config.yaml
dataset: "Sentinel-2 satellite tiles (TerraMesh)"
train_examples: 36250
horizontal_flip: true
mlp_ratio: 2
head_dim: 64
layers: 10
positions: "conv"
optimizer: "adamw"
max_grad_norm: 1.0
max_steps: 9600
batch_size: 512
warmup_steps: 190
weight_decay: 0.1
Rows from block 5 of a small image diffusion model, named by matrix and row number. Rows with one number belong to one neuron. Each number is 500 + 50 x the weight over its row's rms, rounded and kept within 0 to 999. All counts start at 0. Numbers have three digits each.
Before each neuron's rows are labels from the 100 images, of 14848 (inputs lightly noised), where the neuron reaches its largest size: "strongest on" is what is common among them; "peak on" is the class under the peak. Only what is clearly more common there than usual is listed. The data: Sentinel-2 satellite tiles (TerraMesh).
# gate: MLP gate (model.blocks.5.mlp.gate.weight, 384x192), inputs 0-191
# fc1: MLP up (model.blocks.5.mlp.fc1.weight, 384x192), inputs 0-191
# fc2: MLP down (model.blocks.5.mlp.fc2.weight, 192x384, transposed), outputs 0-191

strongest on: clouds; main land cover: trees; flooded vegetation
peak on: clouds
gate.97:493459551537469606527489557510483466464539495447504525501568460456481523404468553474508519484359615569494475519457521507520387564428531545424542497521519448458424526422531538477544324521528470493498532659546566520481496543564428427531503490488456496521527546545551487609484459534571539443532591475484497525472514453530534493603445629568458582432523495487480433503506524502379521456484441420519493513546524490451471454505534484400531543537585513497491491527465520535577551552495535454475436580516447495476375553510518540537555496477484492540444450445467539490484470498581508460
fc1.97:591447439484507476457546495502520442494495500615516473487539517587445567503467562388550505500533515509560538555460439527449520561425516493572589523486425522613498460513466606420524533426314476434443454515551485539515523551524400480503610479490486491468473495539512529500532513484511475540592494512507451428529533598509504449458520543504571464459505528545549539530542473514559469448536417512480435567526471459513479527482424479513478402527469500492528499460489453532437521470445494514484532415536463485433423571505513559623593529356490578555412545561547479564505571455498453555
fc2.97:529487497560537504629409544493476526509431511509466491502477382490454561503434494483575447496456559476456472531501478551556434552472488490541463435495564447474448506528515533388520505492505531475495471537525450540538467588533424532540506470537553517515519502503489544524475600494594507486512508584495541438538555570416504499540429573493579404547494564508418516568477462453544563474420499488432419478489585435584478511444436481560517493480462506496527509468435454417484500461446525635494524451526353512444508503414476441451570578450429597539456461569647479530537576443531489552

strongest on: clouds
peak on: clouds
gate.375:459537543458578413483555464526534499544439514488464568482589483523443517478507535520543501509624431508621424488510423439590493463463458445542532501497431535475494548466441423464489447422414459519497416586411495591527536380563459512560564584511434431519452550523508531573506521382459448544503479460597497454523436517503503564364511569539524495501549517485498470504398490539479503434495540430493547504460502408551523531517469502521509491591494481512571496527401533428469491428519507466541492507433428441527539383513480462495538497523435557549472455437620491493513543522487529430
fc1.375:523549442507563590434469401491521439523387489474560480472631479508511498500503507477448490495514560506452584537453502526491487536543488532458483418546486488497435495477550502581575536496506429517400486456565517531479551588508478475541409472504477547477448528456531468485506471526564515353512498579509450482566454499596521447463555472483588461505426535427522490400505493567502472444577487439591469429525466464424517488456468455541532616517471499500450622523525466569527551548473614415493431502389493475540482459362448559521456479467563428500463537575493517500554460539509588531
fc2.375:486536531550550392476462440495537468497497503460495483619508477520474515509458492479610498543603492507585416564503456529500526419474463521471418543423525523574464481504471488427495481565440447549432417544419523503527548470520447532395471484434437429486471554564404556591504636473499522586499465513605488519440409513435443499452444506525525417455543510510495514520509526541400477487544555461545477557468479393527558604498516470597540463499423487472416466426517559406476525458500514573501509515569466517538608473551464509513557508491488497466487507548572505568411440587521475454

strongest on: snow or ice; main land cover: snow or ice
peak on: snow or ice
gate.166:538433513442507533505450372520464495528500539503528483579547441476570479483471570495401515400528438459520556510428569556521497530584502543444514584477495472572527533429505474526620504569553482466388475504572490472415587516509428504500409485496505496476463541503489469507519529551486520441503524528467552548557413541586464383526599509505443580523574537431498395454437473390439453466503489515465550468426487542439478475478554561534497435475557583492516503535559559520493417464528488457328473444440567538442533512543447550421473465484533540474484498460418495458427476517559515500
fc1.166:342491482510490400531501452571449573505517502388499472450503512486505444509495557540458438524485504447443504496543482536580500586480558509543530535508439503465432384482571495582499424537537534495476564529524429496448460476553414518482540512600463424503519469533484501557439507467480470496480435521524474455446483530423482486484553444496541449587414497493516480531495450500413596516546532585467551506528579475535549593502565476405504526321458490511425528535518498519527474504469513526543549500535465365459488463401524508525507514501603499592533518431537536409622452494501490397
fc2.166:497603399455519477497522486507489575507520512500451517513439467524383451523560512479498511469502521489390526443531477509438407504502595527401496462512437552505461502493444468432469454469513452461480514582498516556479507549508570514456530471501453402484461450565526396508542582472575470510535495574550533387424485433433490487501444478510402483441440456486429490560512458512452507441379511476541436519463558509460526556526475441521514526493480463534418447629622427466495495451498529391647489485534512441496550480469427504501591543530567479591588549496543487473552459460503573425

strongest on: crops; main land cover: crops; built area
peak on: crops
gate.58:519523494475557551421450351436449494504454494529570498500544387497452559514487523592519499493394526393484474523468457453513569571496602554403413537608520570473507535496532505483540493484437483496599412411494590489505486384455469530494462492512488475496421442541665457448458498448544528583529467521565487477494526485530420510510474449483568487617459551553532483502569545488498538577554451485602517515537512470491523493580496469487452545525474541564431450422474509509449522519476461491515517478493423548557470510482579562534479517512413517478478501442443489528545425552461624492
fc1.58:487475447522570461465606555506503560489571488423486482502537560436480476542502497499435529519550477522546556477503539415472560479550522538445536435444415607439566440504387423586449533579510487515507611413564479560389547471453531501504430490422504453500439476511464467538608473479533417449574485458448532524438480465520523506447535498554418543554537460470479599459465375496439522540542465570496522483491492442488589533463548543413511604549533479481497524514514527524504505557563458481524544530420605559582446539563487490432509549594614454469505455473442510501474433510468540539
fc2.58:476514446618500534411461545462550511451463456535515463483612471524529549387550430460541429520506624456547457517620441457542429524529492443511503480485551431435609578523531428431584474467569580427490564494507547465594470460505487523483513467401483442552496538486613508514512514491436577526619522490488467527438571492519523430576509476577504535454457648532541523520485459550528518532444538439553492507483537532493429395537566438489520502472409516504423489513504497465521535453538470554503550442478433559514472460582507506518514531465452531511468397494542520470458455588456515539

strongest on: crops; main land cover: crops
peak on: crops
gate.132:405564575529528467434587479510528521466492467552465534545477484530480555498372455520433499511550559441566532585475485501471544522525514562418518571443446584509491519433462430497510431536375578541568481526453514610546538424413484445635364480527425586455468534511599518529487449460569486520500545533504536478418443615462479496448452483510449502591541452504465488424460444537511461500493438578526518542477521445547544589522482500528457490544488538492490496577491550501457507453503498488471562440553414508524508460538450485470611580545433463505449523467476515426513484397491560455
fc1.132:683446489493477522514516513603496457502558473455392400621530528486541501440480531425563484458495605546394468482489504486536489439529493435475483505499492486523506427572491531474409483475543574519472542489558487406397569517437430478441536532472599421514549544607413525559570514485482461585456550460450430578448530552490578481504459517568502531437540456575537453549473466506437522520499501498485478418566472498457521452469539487551551549508559429531536484453519585448598569522460469527475375480552469431511500511509477549498443500535430479498506488562519547544525426529536434515
fc2.132:522527511558502595551511562508478488488325486522404477466487527474405437498511533437603502508451458466551481473583470553543478448478494503529563587510532494486464461537517442299523485461489495416559432540473493429465555420397514493409490542473515437429545482506532462483483429547483501393604544478546523564521587492449496477538529459472510463414509540569435460514575554533486502491491610410559481407484436533517553479425487475553461445470520497498533503473503505514552518456457502535537409584552509590544446561574519453560464474503560490474559480513536519476501498593509537554

strongest on: snow or ice; main land cover: snow or ice; main land cover: water
peak on: snow or ice; water
gate.273:596492445503535445442442510448474547517506514483539542486528558480572600454578531531500621512384500557544505479460524501448492487557402529495522438431470515493479473619447493487468546417492490393489448549401466539482530418530587566445531528445472560518559582509524484440563521444523528552426475450480496473524466551624501496389546439540576456547485539384521497461588495516480445470583502486452515424497491440481496542487434586481514457530590534431527510428464523525372486506544518536513518533447540539483490551440545439453501486423568550467491496531500527604439494558587436529
fc1.273:480417547546583565440444497453450534525506432539542541509536488530525498522445517482416496538505508428518611531525475566563529512521453682544541485460587379521440551481552496484461597529561440504549466475504470515496501459449472506532449491523473491466494485539561527412462390496491430546524503487498462473462551493508457486613471550532472518408459487548533589459406434402527558403572464507436428395532456538484543458421497444421479458504522460478478462504554504505501573527503491540461405475450487498430556554599478620514517514476482439449503589542406488504473542445456426539
fc2.273:555516493547510568492510529466495541482540476499475513443575556517528546461492519560485534506526615503549618429382530486465500583468442527525502433513559493521412529437462501560477555417517528484457632538589440511524415483547536393562464565508558543569550535487462537472566538524497508470470474446519484377487562554627521567498471490489562529526540524489542451383419465518528503429516441492436561465592524650453532546481508539479552568507557448437548499461451527517413580552463506510536512485402544461605523551479504578478412531493561513505471488524502508516484577436471440516

strongest on: water; main land cover: water
peak on: water
gate.15:445574408577534497397440516460510406481528476453569563473498493523516529519468433538503513476505553455452478544506544460562453542507399499510473627559493414528504532487492421550447584581477475544496466524390522581436561504491470541509399556554474482459539511516501496546439543579503528551415444506496532550581576545587479450426581533480517417400500489516496535499555570491559473576617448510463539395518540532592447433429542511520515545525533431520584470450519570474485470471419462502523502462539462517515490437507533472447545513538540560437487567558425443458505415515471405571
fc1.15:493503428531527582425428525403481451500615428500493524485468459459501475483493494556515471388438504425532462584511407366438439534483551523530442488561503497528428541433493591470488563380485496504484591488579544518453563523510387496516513656477510500490467476511510436468483502419473482527585525469537583508454465554601423495413449515459552504485488389430541528555556568495490561521506447480549508476514484531546509459532506493505461491518520477609499547428524520508481443604518420469499490512580473498492526448467502518497613550469397535474491466526478372550486501559455503542
fc2.15:550510567451440481545518470497507568477475488482477479529527468457440492549494531497525481456504416523559496473616455579423487543575532441497538497454444478393512423548490495457475515526524464422568482539480482451563481579517555513428494447460539480518490594541482506513461416501504441497465489437448473462496501459540528445581542469446512596539388508578466472484503438560399514431417524497573527642531514403513498571550559505537576426403482615488424467629485433466531563447528600406560488414455448475494463482514544542508494516445581538527604460416504532562491502502539484506

strongest on: clouds; main land cover: water
peak on: water
gate.311:534522471512548506504478475486417600503398518504600502480555427502577531582487544496433554500368496522552542466483477490491450451506538555472483345509499541433451492531515522552504492441551422440515502555436432531466470513532632573519459509454431482417458487523544512438532489435506506557545450492478446446466509528520558531510466468466465412567402585458440597536535545453475480468505448519444456516461404447427519567601489521470523439495585501544500462465448394542514512544551543477547476534473588535493467623474590516552491488580554537504474539609466562489491474587504440454
fc1.311:392576488567536575510380460487459437486481453491529569497518509528479450497537389513443549517500593416426517550544524580567490488524474583508537594451548389467515507490555481493441504580500566518502442579516520475506490506477480520516438557547464468464581554472547488531392438534513485558420519458522465485496589458511551501514518592528461544421548443529531549541468464498542513536558597408574452420546511577544477430453539496362521555476521430525458516508525497451567588525406456494472491428509376508486501458618409538463537488520533480505502496500496568420534435447479525476
fc2.311:573445572415544448502471501486465540490507541514554464479542449434517528544542537490469515508430468541521489444474478419458478537481517484511467477445454571533465523476439510512518485425493448428464500511574402508453523529603561582578515437489467522475443493532470559479516600467496619424514494465494477440539448578552504514460536530492542502556426502413401493415459457545471408426467415410482571571486423412403447559589546538550537495517523525486558471455548461566376470480508598477632509553461536507474475558411601496548454587497501540468461438487460461532425575507462519478

strongest on: snow or ice; main land cover: snow or ice
peak on: snow or ice
gate.17:518531489473552411507499419560530463551383530451472480512524444463505519488577603479487513523578492524523391435515480481508552437448525435476530496502416482501431473546462412495489469387432476441438432543534502471440537524569414489560511499496510411562394472526469527629472538488434459467494521543542519525548491551551485547375491468558533494578470503481580434481454495565485467487521630501455498547446542381427520549508428496527500502510516463459554614506475516522524428491541543560537554556442460537505447405413492488504499425506539578537479513545595449509479533611501480402
fc1.17:564519618563603505521454498420540469471513470467517473473439389532538546523469446589422511480464538506480508539610497501578380480435590532532422544495479476535543569511554596495551518548531499561468505561426492477526479514441483465497581440559509432479486485466484534462482514497520504572499530447517450587579608459488470497541439509468385467563516462570512453521495558411494540489447470533582407524540563548489394486453544448539524484467527460526466445449469504459499558446541353491470475483542417516411578543561515573454553474499447543458538545444574572512493435527437436480
fc2.17:485400548609504492509449407510500459448500529480490467471485508510535553355569478546519512478582500580483577529424551481488589466522480480560540555515502472510488599494529528553502597497512479427470501487472431551510425429495363454573557466520538654587434462551492596525591498524485497326556436462493542553499442544566476486508487406480512555571479460525522524474514564496532570450522482483452549529472471530525446539483461517530435508431490507501531595485427555577537466509517451513492559517452410461512500452439439448507516524489556415469494502457523448572535502604522475436

strongest on: crops; main land cover: crops
peak on: crops
gate.6:429506476438556458429611447515530507505508537470510496494606489422498590486513478519479522507525501599568519559548445403528529552539544504537427513423411559502439586429436516513447438533385447533536490541490447594565553429428497504483490434585500514469398458471621580458541431504505551514502541484564488497503466542493432499415524474531465550551473542496494518501518565508400476457422505543536490594464525468517450527505552559479459477551499575531447515451459461573510461514593497484506571482515380478515478417515531502512500429538435392566471576439496445435595444547442448466
fc1.6:425515489482508514499542659436407536554572520493443509518481500422434479476452437562481514508515469523488445469503547438453426533511471513464434402535525541525501510537447474503541522570522546606421549494477465508460433589569615439494498513582486538526534550520470463460500498477511513437454590458476505403524465451463514507541533562539408509397512384463374543440515500473470485452473479593449460519478501475525506532485535489582445529600618577478505524460528531516484474457417516504521481501567492377459474437534475500478470614468425499515539380519503470578487506370540507535
fc2.6:470443552544557517508489431474540488439472465548532520466579564442562493556564590487406461492488485536600497457511485500552596621405369457557515509469522558448410546551615502549540520464554557520437574454477450491512475501490488503552497530443472514475541518526486538427518471621481557466574496484483483529536471516544473560469506477497541537520503494450517408472409525447520530616516407479390473462526431545563467524545477451454524532477358503485515501554418509526483536535545475496474513485498457544490395452506485521548493370505515531550438475468545498433571523503436406359

strongest on: snow or ice; main land cover: snow or ice
peak on: snow or ice
gate.306:572471419504456531459401532595523544480471527469514524486485508511464470473519450546493602569416482507491493542487522438295413432487458506463507564507506451498475593554550517481561434452470492567587492535573486490462545568519558462471643516516492539459483480518511453559561501562494587518551497395508509475557531590486517493467501472432507391375494455428456536533531535466459552639439506467445508517497472475553575492490480464487485524551497458435422484468484531421557514479524403500481490532595485536542467426556503471551522438535569460518412528584476472525483582488522563543
fc1.306:512470422481481452558428527554523531543443531404525532480495470450471545514531492489541528483495443551471435539581494486499551488495483413437471403547476423558446517575597432533590460545510514545601456435463459424484582549549644482427539470406508510404467437545519487524513514560558584519512455457489474566435525553535468526531504401516401466432459465431521511547550567450422514538425525464508447475523543439514573530477509526528440441577544441471482368459482528437519511463543436446489495527435548473467478560547545492531464515527556539525469647584515474461448462535424548541
fc2.306:526479421534527606484353538533495420546514501416485433481504458484525530580415500503534464546456515484523514466400526383523506532426504457462453508557491521479550543437486489515454480482444566513513545515537488528525524483402610530503598543461558561583488480479518416567571510524470589500546512451561486495547527595506513528430454524456531427403519461504487575474507555468525545607593517415468497452508517556514577476520487480388482562529483470507472559464488470468474488477497322494487397493596581520438533431477470533486535478550556501514458461576444523536446614530541519528

strongest on: clouds; main land cover: trees
peak on: clouds
gate.180:518469467560453500419473555528468551645539491605421469460590546444427590489373542523418483495535463495508509424507401466528500558519430453576556492540442460530484397507575494475460440504457549480560515529425506513522527554510517436537493565400456446437564548503487509545482547461473491421539424469488516556434544511442486446489498519564472473466514539483441532424435455420487433467504476415375556459499544556432515524500462417449497569473485501510575387479526593502557519468447483507498421469495474348468511531478450464451601526508585544497492512499486520465456524486464451464
fc1.180:465582459489537567483472488448483518547459481463515505490479452429463459484490503650513479484511403591502468457500448445496555576601446472563485409572465446471491522543599469574509566528502502495594583466428509525535545496501516492564486549476471514497520482433595559463437506436493517472388451475539487491507427479552565488516475460561487394644486464517522554429454596413560650459506653461494555430493492522515466519446443501521472579582479511482546491483491524494506497502558449506504523584363476496490507507484513464387437420473527502471513523443436511498464558502523487455
fc2.180:426476525541539448493507501564509567570516470537475438451518503466437554494426521469552489544502547507455478476523379505521485514527506517559445559454413511486546501507465547450350485544466604538565502533553521563508597484471494485535601504501466557576538598507564571545485585533549504480550462510485468528411468578415504491428497467539493537547466456469373464532483453412555484450514421456436541472479573502506542532479486484497599471468456511507528468525444582487495511442502418591582496452553447463489507529456498476565648537514455431550536607425588491495612461454437465576

strongest on: water; main land cover: water; flooded vegetation
peak on: water
gate.367:472465565534465471477550515488540442531458496460509518448449427403502444463551471550521527495529496602501446505444411473532503537470502511487466594487497528452482541477471462553481443588517428497571475547511473550437583455503483375509476464434531498546483536445566529504527433534494453488546553453504497601417483428618509491537491550558415636481507485481527401500424464458441448512497472423522497474523397476550576447421555550431503510462575510497554623520397525508520539575517498392522515600463509486485537563586517538439496494584551424464450418425445495528429460560517533571
fc1.367:410541541460435500513475466512471462481592466488505460547483552395515516497515555527505548487522598524530451457437528423544467479480427514438513550555523545431396451425473422471513503545541503555563448538408522565497552411470529609510441542473471599472532579496551455575502475475481511429404516492510509455433412463561540615573459568563463527479506386476463517489509451524425526538516517532514543499532552525444564550512561521465501505483560474490462391518494609427495555574512494487482465552630497560584493453449457494494535494622511433451534489459413548384527455468523465479
fc2.367:442528489504568504532515539476521453481513486390460546504470503382482437472494613371530545506536515550462524340420515502521459452496562515414605460499459536445534452539479478544498509493515535512449510499573558568381575403509570615495464572500452540507502499486539448501465433456471451444503544451537522474478410452488517601496539454596431554550498452500465556507513496499500514570597478554510479480508446501494614534497502481455547595471496549489467441514553538503524520488544491486487428565544563549555404499504439439487530449615554425510533544383452508471555423527497569491

strongest on: snow or ice; main land cover: snow or ice
peak on: snow or ice
gate.51:516390581539419513536562503511501654493519478491484413515514581487577540479466486428563520543480443471517532511417494439357526449597462421520572501443543431524563419468560447501443522485535494474516527470553512522422450498533567477488499560455474553471488553559390561490519475483490432507486441553414466544419484538535530475554591455476546512492543475435452500522580512464481487529482458543375552483527534584439526481449565550626469496475444526459508490463560567415508532519463493534426447507501553531580618579496511483553435508478539396433526455486421487544530495445482489524
fc1.51:549521537440552534542556560503510533484488546546445362466472565502447494542525440510504530587517557473492522390556555617572575462473605424419503354520518540392537569574456502406459441496487541501526539482518430490489499487470488492572469484394512586447501476536543458629580416496511454419484484540517534513473462527475584508463373481520509578462562435490503470471487422509534494543477498531504428550507562486538448486538397448451498549466527493482425473582499441532476481446496500546529465505524411450525522494458544483414534469489491518538497404467584492558529570471515583544
fc2.51:483454488550513504550470444542488476459533507501512501545498471489607565481434488464455488398548479510576443617458445378420489527438427547554545555501528535585468439475480535494473514474556494460438421476506555384527472470528483606517517527457496442548552517508408564406464596428504535591544460561528477445419546427552470494574487502477495448616500417471454482548464561572490503444476557461454575462520520489447585525605595535588531471519495526474435538488466480487456475555474419542498503609482559559550430510554467483521451631494474453448583476500456515541505462523546514482

strongest on: crops; built area; main land cover: crops
peak on: crops
gate.325:504501493546537484586473549478421527482541612488533535521536482453462511444532478506527499471494464583555413523412579462513493475500457508392418381522502460507503550525395447478494521440492495545466471550459510470407431619606513411507498522468510489550477449523517553558504559521540512400501592476498596477522485447539466528432480512490434569504510562457367500558520572531474462482505544415533428593429492480495489497522509563551496524575640516461547567504448453465507385459592522506484530532507480506492476512520545393501550473464433532568524398488555416611444537514534483520
fc1.325:539459499517495512499551545454444486497531495474451516468530468483517476557476576499411519486643532526472494435495559462582482489479505507421419544466486575488543476494519544549460483602548492496515542457516414517442579419524503482461473482479524469533499511501493462542537449509504513452588474530529520618480510424567495446555514560528451575527465401525517507540410369528451488576490462532468516390515467512515551430465558464429482546447544455497556529487482557428532528523477548378512456625506600492559480501532521533423494541575570429458479422434419504492457378539472627640
fc2.325:514492491549473402466498542523425484538436549425485538436529519490529491469510411442501486511496449499500501539554542492470425492442524513476417438517407459541442589476376458524468517507549503475477446466429456542407500574610465554507491524484553509566499521509522576537540516490529549425492529544527602464450432490497480513500526465541438506510501477488442552471563545507491498453502557488579505549431511384508445581446509594558547472531578600498520541512541528516611402537562489518512552511453478410457517494469527354496503606517540393354526434555522388572516500500581541467

strongest on: crops; main land cover: crops
peak on: crops
gate.302:481410574450505593542483550442469523472488490545540433483604462466622606515505524446497502436342560555521518484472539575543510483545464494437490410501513472419451523512470556467528453470546391526527535627479432527517494474484464556519477474503445462524583522536504514507481473630469525512475498429448458486565503467540536572514587510527532492453528571461571521483622575524514467468497487427479494519492523540469373452558599544446437486502496492491447542462519427525472471619524473564417450497538512544471465534554492484512485413407531459473509393491429549507450464592562520478
fc1.302:476395574488469530439422539436490562488576504528600542459544385453561568502619492441504505582438523525567466541489493488497521416499439525455450432514514497442409528464455479425495534371546444455459508608458526577444546498549444494491479441451480393463488507500516550480470492592595628575467495471540543509555530473576483561512566490494612485534479528420509615534544593469489453511448453470453548500523486483520491479522542537554486468526539568414489533455519511435487477596479507518456488547564524571545464501532548476559476428469439483471499536520450472550407556587468507550
fc2.302:458455546599476557509528444483521532535621508514477458531503506453622508449585529516477501530517455508609545476487486467488526489531404525546468397550545521467473443491397411529543549483499547541526494512472468531482449476507594406492530578481486526600519587530378542413497556438440514535524415452503465493528475553550490569428459498484396532472510557504526502492450558515485479548498454518536531509535473552501505500477606488467534494510463405428581476410461587468394538484470458493522542489467634552599601579473558503564436453491564519471553474513552497445456461466454503385

strongest on: crops; built area; main land cover: crops; flooded vegetation
peak on: crops
gate.125:482473536508610490516542594380486468463565515536420571413557406432588534468514475463482507507463580569599521487533488478626433533477510490547435454419456437506445539406523608473478387476440441474455493556481428505530524459601516464481553419534461505543437472418573536528492388496519561513559553506556505530516526497542480476540509612537490546486491482461449489595506561488432522441437480430479492456490543540519431462487533561493488430492576499508498481489472433491489491527525507405546524601500463548496511470556555504491473496459422489519460429462467487553513514612443588605
fc1.125:400527552397543538466558569494483479497474483514532551499395552529574428608466548474426473485526508619516528511544443510456484418429522438528542499546533522481436457485440551586478476468499434521495543521434569469485534561485532545453558537642488569451515473474409493455569536494560382451447514509506503566505436424497477431445535485499491563532484474556542469500508668454568486426471509480457484451485509509596593476450572451534528418456487541514498468555491511475394484487459475507484467447583586449532529415475512507423534523448459531502473535624557501496442503528550432546
fc2.125:474410497581492533467485512534492373500520501455508508479557509522441592398435530588544497502425418454450514420506513531575438626547502520406517498536534483422548607429535401485587497563467565465439573483510495496468522573474448514503510521427480502517569475471503541532447545418536522567545544498569484524424441547577497508536546541520502486442475579456428484572481481528520552535419548555490480482509463470573465476406543469533402551439467446528470427532512507546545525472517561577537568457419415517488466519570550533615413551511553393442502571511448523476531458475472531459

strongest on: clouds
peak on: clouds
gate.378:569424514491477468553490479494504526496484633512482373538427515513578583497531441466522518527548489556525520463544452495513456518488578486536529473478504500487558507522538527415455501526518462482491518514493478455502574509495504516529558510496469518545506436475528506586505513476478560474553492466528542545473499488513199507507411596533522446558516481491500531518494494534554543423514468469500491459559459487449465503485413458469519406445572542275552483527454478560470561476542510420523544506466504411479594574511433584432514515506523529537521483477534579488542424482439488544
fc1.378:555526476501491474518462531520495597477488575608497514521515548532568573479526567585541473484492542606514511454464526434433439549530405458394526517467495460471580543545631425477426554424569483549584493496545436537535479535540532529440487516457464512512490530423495518474521444515480561471446549551447545549534553434539285521525508523455508519439483482488539525578567530537510543498507504444517425410564448512528531457437479533536500508481529491389457527490436463555541560520532539465490466515555573483482591451354441521458482390504499569464465488497489529534539508602515496585
fc2.378:452463444464466428522528493439555410525493594505489459492500432586497564565537405450489525422488482479471469493491459507466504505466521490535528447584408559473539491419465619502484488551410456567512449401508554567501507570462519475432541549563439478510473496581537440519518501474519447518586432633520505473555488461489326528390493482489447516488512518457529474501497449466444511484464501554550445551579521448382539455562491453542474467522523400362477485449467462480476522583580447516520524541495535589481439539567512597569574530490441424509449506521482585457513465466486510515

strongest on: clouds; main land cover: trees
peak on: trees
gate.219:582389564567413505558551554519438518542516609527434455560392522487428559432435584451553479484477444448530452548405440549412464492462579550538523515550604520575480458480517521477575475545514459548442525464564531468438456507479467447483527484509588544549419508502451553466545538531525492436618550512461623559481459537488473364529472481487455579498483577493414417515504419476478519551472385525472500524521526495501497479502484474593472438457479509522558513461461490436417464450486472534505510536448547464530449552513506446492549520510459523590427552493572422521460449413463524514
fc1.219:466524505540516486410488526438466451541558479505510498509522441506612535472514490431378492462513567479460538525420552552483541602554502557537556542468495463615472503475448529489569492583414489497537491479454452511494517545438559573505476519518480348441464527483545502444499476546501456477476418433457496487508522517477441490527583477457443519350500546482502533467503462424527380436537456487518593531521503548508579600510504516439492446502502499504384539493554525564587520548473579425436447442567520443458503548481518476535508417516525502455512627541460487419349458544470418476
fc2.219:490530485570480497550502521498521506468557520466446461516443546524480490454457580444554491459588522485596532496476491570412487583423537534521553549528580512644507408598477567471503470534551520508450578463438485477475421527435552452427419520479493458509415509556490576409524563500437443529612443565486502483420496562454452411571493449413469484451453534508431450539468546483422516533524445435547465471547500565593580511427490464529565433473496396513439532496563470442473538441495494475632552550498517438499537576523610473490604526442530518541471503541519553486517500477459534493

strongest on: crops; built area; main land cover: crops
peak on: crops
gate.167:439537524390548493409517382541573478478391438548517421566442485587575514528491582493478510530474557493436553515486508518463423528475553582497653592505472514450454445492550536562471445526488545471467477507495504451565533404383531535530471464512531555492512501522540519526456415441505511626441444584511372488457471601557524460505430509530519428527490469493551456431489510567495580509534472575478526517585510407466509565523493496469461475494493499462500482577473483483495593555477500502487538488512454520515462473475461587551552584497534512462437620567417576472534471442526481442
fc1.167:534538449548449433493580516474515495469489511492430562468515454460464457438492554500499493495572473508493462461453572454535456498485487488441449584481351550582520476496445442458544534594534534424436508430498441578430582481549482462535464518502523499582448576491470466548574471470474440457445483586522546614452466564574523465471546454563456572540511434531532464440500412581466490518492504586438525460489480481533603490459563511502522531491476503513527513523506597471570487529532518451503496525521633493594510521462486458447468543614536455457532470545428458540435369491564666550
fc2.167:438486520523497659590553446523534481535566497549478463563472488500446519498519494452612518507589465448538455521498444515503564500449526520552557510499571493586601451503562489466457441500487557564517447551589532470581464455395473448342553472479499505468514502564459500494496505562545506501574496432467476543507542482465493498510504486408561514467477483522498476573461587512481608530498525439499494539525551629507523465495533426577445507463406424503445399486522491512444547435438437550526439542578542528531507468532473538505551410477501553659488582423519497442465423547477455518

strongest on: clouds; main land cover: water
peak on: water
gate.365:541472568569431409522449627511553542520427449594501458522474442504522528521544544558534512519447545510482584497513550481454454480514468414503494409426449479434537508401486530511512553420551420504470534462527428545577548443429531530512405453505521435587519473429464522463558415488494490470586564486476562492489515478498488575526487508492547562452473501435546512524507501479488419481455384454500474503463405537542568394510515529544503459512489459491484547556524392524445489627513457439372429446524537451558600547534442486435446445495435466481475484460507494538495606530457600554
fc1.365:427452511506517426451460450479562494518523805463556575481536557491530412561532480551431432491502476461471468574477411508535441477467513474490473513513437574491414538438583514539581421514502512501465499519460458445473479534517478499552556511489521351471502469448482489544518492553529580554419459472517517467527443565430535451579483522478534463511521469501535605477423466479511460553570453551574516479489523497538483508545550537416531611516541465441409478561494471464531571438453456499478473415567505521549497450486469546501441494481472447533532548487468553464519453519521436524
fc2.365:507517478543544449412334469482535445446531533488496519547489567498451470518561530506505531445485591467433487528598511424451454459538445417521484518549408601518459567384404543533493491561442520484484569420515611469525530496468448503610475574498458461552469459481490491498477446515485617437490510492495500501415458509476463414525408466415475564516512448516507509596485466468424514552514387436588482551457583508563500383515541473553458479510461462470428528578505488513518504510517580536497527498462446437504518383461481517587490453479396464533482465505462552425462440516504491524